From a checkpoint of a small image flow-matching model: 11.4M parameters, soap at rate 0.0016.
Rows from block 7 of a small image flow-matching model, named by matrix and row number. Rows with one number within an expert belong to one neuron, the router's apart. Each number is 128 + 24 x the weight over its row's rms, rounded and kept within 0 to 255. All counts start at 0. Numbers have three digits each. After the name is the row's rms in percent of the matrix's.
After each expert's rows are labels from the 100 images, of 14976 (inputs lightly noised), where the router gives the expert most weight on average: "patch colour" is the nearest of a few named colours to the mean colour under the peak. Only what is clearly more common there than usual is listed. The data: photos of plants and fungi (iNaturalist). In brackets: how many of the 100.
# router: router (model.blocks.7.mlp.router.weight, 16x256, trained with AdamW), inputs 0-127
# up: expert up (model.blocks.7.mlp.up, 16x64x256), inputs 0-127
# down: expert down (model.blocks.7.mlp.down, 16x256x64, transposed), outputs 0-127

# expert 3
router.3 126:191103132153133136137110115139177107124167109141143135121129120159125113095130107088124168158150161095135162087134153094141174117117144117158116113127081153155129141118131140118176137119159084135130133156089107130135114129068106100154110129113134111114115101117127125117159135137129069108143080155156134101133114149153111153095118124109103134102115070163170114136163115152136124141143
up.1 085:161101128128128154149128128128155128128143132128128128128147128105128067128128076128128103128128101154175128128104156128128146128094128128128128152062128094128114176105165121128128157121128128128095128128162094167100128067128128128128128073128128128164128107155137128128128119083128112128082128151082128066128128128128128128154128128128128128105077132128199128128130128128105128128197
down.1 095:084128096128144089128128128128128145141132147147128122123132145128124117084128099104095128128093101128128128128110128128119128128083160162128128160054141128128128118128091128117128128128101128128165128128128100128128083086128161128157128198135128140128128096162128128126128158148128105081128128080068076189132081146128124144128068128129128154117078090128083104128105157159159128104174
up.2 082:128154161128134177213128128120177152130174128128128128128128100128143108128128128128128130128164128128128128128177152128128168128104100132128128155153128120099114128139040140128115128128128112097128142162128097128142128128111128128174128128093128128128128082128144128126100084009180097128154107108163128128128161128128128128118064128128128128166128128128171104128128128168128128128128
down.2 100:128167165128128128128128128190112128152128160163185128128139128128142128128149128122128143128091127128116128107178153128128128131128128128137128108128031170128128128128122128128143077128128128191128146128152128128052128186103150128128128128120149169141127081103128100128128104086157162128065124104162128116067128124164128128128128128128101128128093128168128122113108099128128114128128
up.3 094:128128120143128155158128130159186128088128128128128128157179143128128128099154115105128180158143128105128128128172151128083154128128185091128128128128095153128128166128128146184091099128128115161128128128128082185161128128104128128128128128128100083160171175172128125112128122128128128128128122128128158144104094134128128165128150128128159128102110128128180128163128148128189158137164
down.3 096:168128110150086087088081128092174144128094128119116131128155128128128166149128158113128128128128128128089128120128125128153128128128128128128106096139152163169128128091128128126133128128128128128077128152172128128128128128137128128080128182128109076103116201170128144128080148080128122128128128128128128128128078128159128128137128124153105128128128115128128128128112128120128052103128
up.4 123:128128110166128128160141128148128128145128110128136128128150125128128216128128128159128128128099081128130090128161128131138128128105174128164087128142142128128163115128133162078171128122155128146197128178146111153085128159128128122128134128075114152128128101113128128118128182128133128128196128128103114128120128163128128128128136128128128105129118128128153128128139128190151130088170
down.4 100:102169131128093128128128128142151128128128128128095121135128135128128171128118128128085131092092128128128220107083096170081176128128180139128073128136133146122148128128128171093128208128105128085125135128109172138141119117189163172128128099105128128153128128128117128128128128128128128097065128128109128126128123137134128128128106113128178096128128167143141069108128151128095128151103
up.5 094:101128128115153152162128160119121107136157128126128128097128128099203088128079128101125128128171128128128168128113128115108184084129122144128164168128147177128128128128128133062128124138128128117104106128065070128107128128149159118142128113128133135128070128132132146128128094105093128154128128165128155128128128127128128128173166128128128128128128080128110119128128182108139128128083
down.5 096:144128128089128128128128156128128056093124128128134128092128128128194067128128155128128128107185128131179128193173128095128128129128164130128155128128122184128128080128128128104128149128119128118161149139128128128129128128132090094106128128128128124134128128128159128128128162128173128128205163169128080128128128131157128117128155102172110100128128097128079128139128128128145128146128
patch colour: grey (76)

# expert 0
router.0 089:095111118127127150122101094147125142151146127137099108128141091146140144128079148131125115130118142125155117083126132061170096173115122089119083132090116121109094154135112156132100130186213131149134131139133101147116117130132156117103111182156118119128086122132105125165126144091149124154085169152112121133134110148174127107062125143154112153157168102144148097120062168137106113138152
up.1 087:128128128128110128118128128128156128151128094128137128116128123173142128128128128146128107128153110128071139199105049128128128147118128153128128128128128139115128117113128100128068128128175128080119128128128128128130105145201150128148128140128098089128128128142128045117128122054177140128128174128128128118128089128128111128128128128128128165128128149128128163085091121128128113128077
down.1 093:139163128154092070128111128108162128128104179128128128128128126118128139128148128114134128082128128128128128135128058128128117080128153128087128128128172128179124050170128128126128128128150127116128118124128128128155128128141131140128128087204128128128128128185128128085122167128128150160128128135172128128128128147094117100139128162128143148123128128128128185128118140173149130128128
up.2 127:101141128107128099108128082079106133059128128188128128128152073128158128135128128129172120080128128131142125153069128093128094107128128098101128120110128089110128115137128128128106128152156128128128128121120117163128149099135136128128128158128138128128092128181159101111147103128128142150128183157111128094128128128128128119102169136128128150133158149157174137128128161170128152096128
down.2 107:167130147128128051087121099109155085090191138128128142128128184104148128128147128110128128128128128128121128178128076128180128120128128128101128167128138128146128127128149128128178128191128136066128123128144128120160128107128128128069128142137128138128128128108128128093066128176128121128128128116128128083128115156102128162128128128152154128128128128128146104128128117158074138114111
up.3 120:128128128100106128128071128111128090128187145128118128106144108103128148128160156077066128124128155137157128058086135128128128128128102128128111128096128128106101129128128128112098086128128128128128128155128068201113128129091128106087107128128178112090087166132151090128128128128128128128100128128128156128144128128121110128128093144171157137135131128164110136120000158148111128128128
down.3 112:094051128188128134128145128135128072128099101116128113117103128130128142128134143128128073064113128096095128170177128128128128090128161142128157135157154128171128128128128128120143132128139131134137128123167111084128128128128163128145128128127128128128134128132112128128128168128121093142128128128128128107128128128128187180128093117128128128176120128128128128119100117113140128128133
up.4 084:108128128179181128128174166130155051166168128110128133082128164128128129186108128125127128106128128128128147115128128165128128099128128079118128128125128128127128147128128128106128175104137128128176128128143079128128128128089128128128178128128191116128143081128128114128128128128125103128128128128128104128128190128128111108115128097111128128128135135058128165128128128128172128128128
down.4 092:128128112139116169128135141061092128128128177126131133176128187074128128099102143128207121124128124061149076186119128181128100128052128128128109128145128075143120137128128108107128128128128128122128128115128160128128134128128128128128128128128128128128120128076100113128147150128128128176074128111136090128123128128137128128094104128093115069128128148128128128128128095192168061154128
up.5 093:128147128126127115128139170149127128143101122098191108128128128106100128128125147203123229164128128128128091137144124149109128128128128147131106128128128128128086153142132132149128128191154135136128128128128128091128128111093128128128198162150154117092128128113174092128151115118156128128132128150128128128128128128128166128162080128073128104118114128128128128077128098094128148128124
down.5 096:204213128139128095128128128128106183142122128128107128131128072124128128125187128128156073109128128128126173154138128113103124136128117083119126128128122155128119128128151062128078128147128128128103128114128153128158135128059128127184149128128153125128128128128085052095134128081128080115135128128128121144190128128121093132081128128128128168126128128144101128092128110079115163117142
patch colour: brown (84)

# expert 9
router.9 065:123190137141120124147108124146145123111142099106180104143120150136119117106091117092158183097132177103154141085161123067130097179114147122139116131128067128117106145143129136149107174083113160143138124125115162165142136114100111099167119151133137149103136099132141138142111138134137102121092127122170125112128096163097172150122117120162104146088129135148091106128120145118146148147107
up.1 109:128112128128155128155128103120144128169128128120097141128098128128128128128128059179152128128128128128128128149128086128096128110128128107128128128087128128128128128128104067109128128148128134124125167128093128128128128128107163095128128128128183166128128128058137128159061117079083190167089061128145168063128158152111128128140180128128067128128128128131128193124131142128167111106128
down.1 110:128128186065128128128128128128128128103100107128129128139092162132128128118160098128090128139157094177128128128128086128136128116071118128128159096138113128090107128095126128109071128086128128128128128128128123132128128145128128128128096092128090118104101128128128138128176096128128128112136102119190128128128128186144094128154079128110138126052188135147128178128082128128128168128115
up.2 106:128128157128129128157128134128128128093138128128128128137076128174114065089128128102189153128102152151128140129128095128151128128136179128124128128167118163171128139128132168128128128110184128128128128128109112128109128128128066106164149128082125128092128128128148105128128128128128086128142150127144101128096128128128105128135142107127128106086128107128114187128094128117186128128085
down.2 093:064091128147157128128075128128057111128118128128128118133128128128128128099131149121085128097128128128095175128128089128128095141128128128168125089128128128194127128116128128128139181128128128128099128127128117128158131132105104128128116128093137128128128125128151128128128089128110092177128117139069128128128202146128128133114128128155128128128151128074162128128128126121175128139128
up.3 099:162128128131151128128138188147134171094128128122127128128126117128114094128128123128098176128128128111128128128128089128083143128122128126130128128156149128128128128128128128093128128108126131128128116085146103101155096128101128128146128142156128128128140128130128128128128104128177128128192128123173128128136172126152128236128128128178128161128128092128213088142123128130175128166063
down.3 101:128128128128154132119146128113103078128101128128128128111088128128128127128128128120128163128128122128128152134154075128128114084128128128128068128128105128128141128128128128128128128128140147101128128128196128127137128128128136126130128128169172207128128116128128107097128104136157128151128128128132126121175128128128128203128128186149090154150128128128128128120128106128128180128128
up.4 098:128128179152128128093128188159128128142128128151128128075128024149128022128128113128121128142128128128128128133128136120182128112128125141129142183148107128128128128128128128187128118165067079128177128128128128128128137128128140128128128128128128187128119105138163099128128106160148176141138128122128128109107128124135126167186128162128116128128128128157128128114128111128093137176139
down.4 098:120128182128110128142128123128154164136128128085074128128083056044091128128144182128128128128105128128168140211128152128123140173107128148128142128128160128169128128128128128128120103128098128107128128128107128128128168128090128160121104128128113128119128084162128067139128128124137049106128128128149128147128128160099128153112099127128106164135128102071124099112128128115114128128118
up.5 093:128128128128135107128132128128159128128128127128128128128036128147081149128152128128131128135128128128100090128128128169128128083139128090128142113128128091128128129090128128128093128128203128117134095128122132128090128128128087153128113122163097128128128128144089155128128073139128071128128128139128115055126103054135085128119128142103128128128155121148115128083128129128111128128128
down.5 099:128128128212105140160156128105152080128128128119141128128076128128162128128128128119106154111139128110132165128128128128128128128128128115128157128100115128128086128099144128135128128128128171101095130128128078159128135128128128103170168128128128135128140128128128128128109136143128145182172128149190109128193149128159189129127139150095141128145128112068168118128128128106128100074128
patch colour: grey (81)

# expert 7
router.7 067:154101137127120146099114148140150144144142133127149137166105129142090080136152148104136123122146169096158134097106134035170152158081166120117080119126070128140104142102094151116144200117107098162118153129088137133109145113131122106138116138125124122106128118127103079140116146109096078132114105100130128131126105117146154143111121145132099106093162119140164100120166150126139149160141
up.1 092:128100065123198101128128128128046111128127041158143179128084127128068128128128128128138128128128087128149070079065128128128128128158128129128128128128128128147071128128134088119128128128153128091128154128128128072139128209128128167128128098188124074128128129104151128128203128129167140128169070092117158128137128128128128128103157127161116145128087128128154177111128165124128128128128
down.1 100:121142125130134128128128145103128128128120218128089154143124149128128122117128128128128165138128068128096128128128128128128140128128128110108128128128128152128187128200128128141128128128131125128128128144128126095128101151162128128123130155152111128128128128128085090128128131129108128148128128128112128119131119143098128128128102074128128107128128128162128144068128131113125173135071
up.2 095:128128054128102128133128069145090157065131128128139128128128128091124128128128104109128128128128106126128128128142113128128128167128155128148063128128128128146128128128128121146128128128128143104165215147115145085104128134108123128149107128199140082172128128172128128121092118165152128125132128128128128096128128067097144128128128128179099175128128121128217128105133128166116128128054
down.2 095:128128128146164128141128106128128168128128140128178138145128126118128122145128126127128128061128116128117128193149128128182146080128108155094137114128111132128128128128128139096086128128128128128128139084128128128162121128200128164128106128150128128128128072133162128128128128097128128128128128128057128128139107128146128118128128128152132217145075128105128132128128128128128128128154
up.3 096:128159128128128175128128145128128128128128183128128128128110099132062128134128128130128142128128128122171108128128079128126106128136147128128084128083125128099127128144128137181128128154128102128128128146060167128128076145128128101128128128128129128128128128128128128108087166128188183128128179103128128128150114128128128187150073153122134149128085036128128151128065157076128136144071
down.3 089:128128137154128128100128128135128128128128115107128149128182104128166131128104132095135128128164128128118193085129152128128128102077125076128128151128113134128122128123189128128135128128113128091084128128104128143176128128188057128128091150104148116128176128128128128128128128128186128126056179118135128138087138179070155128128128128128128128093136128140128147128128189130128172075128
up.4 110:128176159128128128128142128140128104128133156128134080128181128138165106128128128134111163160128128098128128128139137128133128177103177104128128090128161083098128124145103137128161128128107122128128128130089184101196131142128121138191150133128128174133127128102128128088115128073096155128128128128128189110128149128103128128106092128105101128064128100176087087165128150128128128194116
down.4 093:203128190128128104131128134128051123134128117128155128128128128146128128156091140089158128177094128128061128099128128128115095128109122128131128153176071081128156128128124128128060128121112128128128135091128208128128152123128123173128115116128128090128075128099091128128176109128128178092128128128098128128142128128128109128128128118095128145071097128128156108108128128178109128128136
up.5 093:128128128127075118164106082105159128128148164128128153128128128128128137111128128166128128069127113108197128128085128114128128158128166121128051128128118128064102141128141128128096128146112128125132151209128109131107122128128143119128128128132096064111128166144160128124097128128128128128128128147128152128105128128075128109108081128097128128128190106128151087128128128128128128065137
down.5 097:128196141128062161127152114130128083128128059128128162128128200228128128131128128128138128137128192128117128148128128128128156126072137128120128128128110128128117091128128131118128120128121069168128184114146177104128128128092128128129123118128091128128128128128128128109128165091111097128121128104103107128156128142128128128128133128128128142175128128131128040128085128093087128111128
patch colour: grey (81)

# expert 13
router.13 066:125121170082123128166115103131164156102142129093166136142116129121117098116152108085059137104114171134150137096170128113151098146091124138139135094140098130155150199117126130160115161161089168176129120146119137128137131141094118117129094139128124190123135139117105109110106154131144100153104126128120124106105103118140149152150097117156129126119146165140102087098114153101130088158140
up.1 126:124166156196146093128128146128128060128160128128128128128110117133128128109128095128021180128128112137128128117103119136128128128128082155128128115128128128112128128126129090134128128250128128119111128130128128128161128128128134177128127128128128128128087131128190134139098212128137107128128083147128125128186128116128141148128172128137131128128094104132112117128148141146155128128128
down.1 107:128128128090128113128128128112096148128114128143128128136132128131128148128161119145217163116128128128128128128138128128158128128091128138128128128137142128128132128128128128128128128033131118128124128128141255128103128128128115137137128128110128128128115147136128128135128133126128128128128128126128117128138128128137129128128139128116128103170128128128166128162128125128128128128128
up.2 090:128128121128128107069128128159128120179137128128132166128128085128141113115042128115128179133128128128128128128101128128106098106160128128088128169128109128095128128128128118128128114128143104090096114128128128128128176121128128128154119128128090065128182128128128102139128128128161128128128135128134128134128128128128182087133137128150098114162128160128134128149111128128128128097169
down.2 098:136128128144161128128128162121128112105130162128128128128128089128128168128171096092128173131128154128172198128128140142128128128114080128089128139122158128128128091128128128116128103111128082194128128127128128087128128128128128160128105128139128102128128128128128157128131162097153105128164128128132148128167128128133128128128128128128128139128087128128128128107128128113128128065128
up.3 083:128128128128128154128129128127128128128128128128128152107128128118128128108128128114107128145128163128128128111149128128093128128128128128183092244126146128128128000108128125128128128128128156104128146079128072128128121128128128128065128146128137103059128128096128129077128114128154123128128128161128100128128146128129128128105128128128128128120128128099128128128128128128128096128128
down.3 100:128166114128171148130167103119128128128128109128105128141142173128128182100128128128080128118128137125128128128096054128128121157128143128128128168128128187092128112128081143128079189128112128114132128130128114128128144128128128128161171128041181128115128144076128128128128128146128128142128123128103128128128128128128128128128069128128128128132057130128128128154128159128147135138128
up.4 109:160137128128104128115128128128128128114128138128128114128128132128135123132128128084166101128106128113161150139128128128128128098157128067118111128175128051111128122128135128128128128128115128146091128130131125128146128128133159143128097128128136143141117128128145121128147128128128139121128128060128128128167128104128128128128128153165128128084128181107128119128128086128104120175152
down.4 110:142205128128128145128114119141078199150121063128128128128099120155105128128128129128128085128128128143134128090128128158124152202169128124128128128088112128220167128096098130128120158128105111128128133128091128142154147128102179128128082128128128128128128117144128128128137128155129128072128137019128093128165094128128128128128128128128128128108128177175090157128094148145128128204137
up.5 092:081128128128145128137087166128143154128117128128128128112133128159123157128143148126093128149128128128128087128128083105128128121128118105128115128096131112109128128128139128128157129128128128128128135109172128128143155156128128128128109136153129200128128128128050128128103128128128129164128128128092079079095128128088052128128090129151128060171128108128128113151128172111128076092128
down.5 091:125128090172167111128116128104128128127128128128128128128126128102128128128097101128182130176128128128128130128128128017062104128156128118128173128161128153128128171128151128128067128128134120128114139135060104128187100156103128087139131128128086128111128124107131125118197119118128128128159128128126128155128128125128128128116128097146138128128115128128102106105109116128125128084151
patch colour: black (90)

# expert 2
router.2 109:118129085110110143127113124136115084141102119151129105142117125081121110137105103098110115168130145130125137140112140099135099174120101108089182126096139125127101125110123152122117142127153103123164143116155080122105150132155151158079207148149145114139138115131110107159116178120149125106127120147135170120136157131115166098125143120166111070162154155113158123143138110124122149157112
up.1 079:128128128128123128128080128128128128128080136121128128128128120209128123128128187105128097128099066128128128128116148140128144128128128128128097152128186128128128128128128128134087128128128114209128102101100058128128128150128159143128128128126128128128166110128128130094128128128128128128128111128128128128105128128153128078128128111128163128128128128113128128128128128090128128128128
down.1 077:128128128128138134154121128128128217154101111128128175128101128128128130128052128047128128128128164128128128128167128223128116128091148128128138114178202128066148128128119128128137085128128128128128128128080108128128128134128135128158143130128128143160128128128111128155202132094141147128128207128131106128104128128128147128128128128101128128128128128128128159128153128096156096137077
up.2 086:110128130128128128128128081122128051128128128128128098079128128104124128122128128128110122132137155128172151128128072122128128128128128128128128122128174143128135128128122128120128137128184128128128128116128082128080128128199128128128128128118067183159176128128115092099078128128128128145128128128105171128142118131109128126128128128158168074100104123016128129109129128128128162172106
down.2 095:128085128128128128128110128128128103128097128128100128128114128128128107128128164131128066128128088141121128128170128128125128128128128160128128074119167093172128130128099140128058128128128111162132128137128128146076177128128133128128174128108138113128183128104128128128092128128128128154128100089128128151132156097128150105119128128128124167128097128127128128128157128128128142126074
up.3 086:102128128119145128128128111128100128177138128128110128128091128066128128137128123160128128101168136128128126128128128128153101128157128128128128133128128128153128154098128128070128128105128128128155128128128101112128128113128128214128128123128074128098128095128128128152102128178128108089077128128099181128128128134128128128128128128092156128128128202128143136128128128128128150128128
down.3 104:155110107116128074128134161142128128152176152142128128128156128128072128128128149128114142128128112128128109151128161153189111105082128101087128113164128128128056128128075128111118128123128139141128128128128226128128128171133117128128128115112155128123128115129072144157130128160128128170128128128128128120115128128181128128128128128128128128121088128120100128085159127128170196128128
up.4 100:108151073144128127128173128123146128128128128128132209128128140128156109107128134029128128102140103128114169085049053155128140128128146128128128128133128142128128128139128084128128051205128107107072128142128128128128128128128118128115157128144147081172128137128128085147108096100128106128128128128182101128141128094091128098163076154128094097112152098115128128128128120128128182149128
down.4 105:128145111128134114128128128100128089128128128128128111128128128185128128128128098128160102183086112128112150128128128078154098117128128154080128115128128128082161128140146128128125115128128110163128128128106189167128128149154128140099155123079163128119128127128128084113128128173128128128093155128140128164138103128079128092150128128117120202074098114128116099179128165133161128144098
up.5 079:144128128128122099128128128136136128163128128128128128128128153183128125128133101091083128128128128092128128128084128095128109128128128128128042108147128107119071128128130128128128128105128128126128128091128105147128128128128128178128128128128098128128090128158176151128122112128090128104131128188138128150125128174128128128128128128071128171110155128170135108128128105128124128128128
down.5 080:128138069128134101097161121099128059128128128123128100128123191128128203128128177154114142128060128128128083090128128128128167128128108128128128077128128128113128128128128128112173128128128128140128115128128128170128128117096093162128128116106178161125128105128089128128144174132123138113109203128128128128128126128115128128155128148188128136128128121128128128128047128146128128128165
patch colour: grey (74)

# expert 1
router.1 114:100103115135168100143156116127101129088115101125132151112120149113116135101154154123152080104076107162133124151128032142066147114137152154127156144163147144126123152134129096115144085119125090114117109127134165089106119160125092128136149104137137152134132106125240122099099132128121169136124104108115133135129157097126106120215121112088166180135104149110104147102106139122135117124138
up.1 108:121130100128128128128128128128099145163119128137128128143128128147128153160152191161128146128128128128128170138128128128161128108104144128174102128105105128150127143128128066128121128128128128128084114113128128128128097113128175118190122105135064149151121128114128128201077093128128139198099128078128095146101087128128128124150106128128128178128161128098139128107128105128130128085119
down.1 102:128127128130128128128128161159209098174176075122128158144111121128093067156128194128128117187161128128128101128128120124128128128089168129139128128129128128176074128128128117135128128128094128141128128124112128158145113128128128134128128156128084086132133128117128128163153129128128162132128065146161132128175136128148128139157152128166128171124106140128130128128128148125136141153082
up.2 109:081128156097128096120128128140146128073128137101134128128115128072123135128128128128128128150119126100100087156171128132142138105128169128128111137113127128141128203128132080117128128135128117128134098134125106182144128128116097128128128128128128128115128108128143093161110189167128190128128128000128125128142128138128112136128128128128111128128128064128128144128117112128128144129110
down.2 116:128150120114128128179134124101128103134079139122137133128117141171128150149128128144161128165152128128056128128128127114118185116128102128136151076151128100128089099074128140128092128128128152078128128128128143087112128132123128128128115176126097169102136102159128124128134128105129136175128140171128128158091128112128157128128128127090128128128128161133128128128112108116096128128136
up.3 093:128197128128223128092128159132128120128084099160128135128102131103138128128191128104191128115198128128128147128132128128128155092150114123128176128128181128128128128128128181121128080173128128128195128104134146128154125115088152128110158128128128128128097128165178120128128128128128130128128128196128150128137128088128128128164077128117120175122156123128127091128128128103128128128128
down.3 089:128128167194068128132128128128128128093086128141095128128124154128109128128079128128090117128209128120152121128115184105128128140128098140128128147101128128128128128128128128128128110128151086089175123136128128128128128120132128128113128128128075120128128062128036115128130128142128128128128123128059128128106101128128128067183145128125099157128182128128128128128128097128128102125093
up.4 089:128113071128061128128185140128151118063128128152128172128128128128155128128128194144084128108128128204128181143128128128102068128128110128128128128175128161128128117123128083128167105128128128128101128166154128128087065128109128128152149128141179139135106128140128128182128128128128128128094128128139128139128128065159128128128128128128128105128128121128128132128128154117163128128128
down.4 091:213086101137057081128128106128128128147128166131128114128128035132128128091101128192130128081144159136076128143128128100128128163124120128128128127179128128135080156128128133128099173128126164128128128168066128103159128099056111128155128116128082109137128128128128119120128128128128128100156060191128128128128128060134128128128128138128128128128128128178128128128128128149210147076128
up.5 089:119128128168214112128128128128139128128124132128163128128128128100139128128128128128098131128128113179128124152174017091158098128128121128102163128128158128123128128154114128107182128128128120110128128128128128128128128176128128128128128140186128128128108128128128128128128156128117186128198162128156136096165146128128160112120128099113169172141127159128108123132153128140128128128155
down.5 104:144128103132210105122128140114076178156128083128114169120125128048128096128110152128128128128128180157099155145128108056128128164178135112169128128137146128205106109104128123132113112128117094177128128128114165151128135117051128128128128128128170128144128128127128128109128137149128161064109128128128128128128128128128080170136128147152128115128128163128150128128154158115128128138128
patch colour: pink (29)

# expert 10
router.10 102:133157139143097103128099132113109133150156133135091132133125114173114161146138136138113117107136124128162123106125149141137143161116137117106091128101123111125096131128141126125110157127163128161119144123166078164090132116124153209128142130165101129101100145129078130131131123120131132090127171187111110138085110155150121128089158154160130152113114063128130067132191146131113157116122
up.1 121:124095107105162128128161116159120128175068109115052122147101149117128128128085096128165098160128128128102128128128128128170137135085162177094169128171131128080128128128128190128176080128165128093128128128088106096128128128128173141084090128128128128153094128128154128113128112128071152128107128128128128128120128128128204159128161163128128128128107171109095128092092128128106073109178
down.1 131:128146128152126141110099177128065128128071163152102130117130112128128132117099169117157128161128128128128128128124114150155066128128128113128145128145157084128128124128128146151128131128096094128117131128149149187094103136125098142181126119117145149128128117148128154128128128123145128128120143128128090128130128128101128128128182128209128108089124079121128139128161097141156142054128
up.2 105:087133128128093098147146157123088128144159128128121128128086128164113128162155128094128129128083177129171128097163128165128128161117155143116128128128127151095116128163128077126120102136128127128128139128128088157128128128076134128128128069128148119115051167108118146098107120111120128106128128128132112106129128099128122150128113174128141120132128128128131163128151128128128128128155
down.2 103:138153128128125094108128128128071128128139128128066128128099128154128154134128121168096128165176128128112128102101128128130128128128166142128066181128130128128128151124125128128122107115128128115075161144103128128120105128114128139128128168128075128147128128144089104152128147207132122128119128128086128132095113128164128142121096181150128128128128128125106128128128128168128149140174
up.3 098:090128124105137129128128129109128090128132128161179128128171128128159128181173113128136101133128128128128058128087128128169158128128128122128136135128128128128128146141128128140128128128110101128117124128168128194128128128128128128128180102164073177156157161128106151128118141148143145185128125128128180128128119173128126128104211141128128128051128113126183128128123128128128127128128
down.3 102:128130128128156115128128071132144090128187046125159128108128128128139104128128085128107128095128128130153097112126128060128071050127128124147135128180128120081140128128128128108134128122128128188151119147128128048132128128128128128128174102128163103110085180118128074148082128121118128128092128084153128116128141112128128128128077134124128128139128128153136128128162128128128144135128
up.4 115:128138189128102055075117128135133128128128128128173128128154081128145128128128121108128096164113145128128128128161172195176128123213149131160125128128128128118139091078089128128128083170061156133132128128152084128146164132128128188180065128128128128128128128140128161128128128128128172128128113128128128128153128085128037108119083128145128128085114084108164071083158128154128128128128
down.4 101:128124128128128128116128170128135172147163128128048099128128108165134096128155128128128128088055128148128114128152128128103128128128104107149088128157091156128072128164121101128128128128071081147128128112129144128182127097128139128159143128128130128128068079128116182131112128110128127128128093197153145144128131127128128128128128104072143127128128102177167093147128128156128156096136
up.5 103:128128131084128128148063128125128121128177128128158152128092128133128128128081128128128128128144113128116128138128131128128101098189109137128092134133128128128128074128085128128128128128128128124176128174128120128128161128128150128128128136128151090183118113167176128124139128128147136185080125128128120128169159137128121128102128140128128128128102087052128145128116157128086128074171
down.5 102:128182085193121128130122115128128128134184067119112148142128128167159129128092128128128174123158128128128113143128128198135093121065128099098167128080128134125128128128112158151128067113091128128128128128100136123128128128109128128134128128128117121104138128128128160128128128106119108137128185138138128150101120128128128128136096106074128060108128128118128128181176167128128150158094
patch colour: grey (74)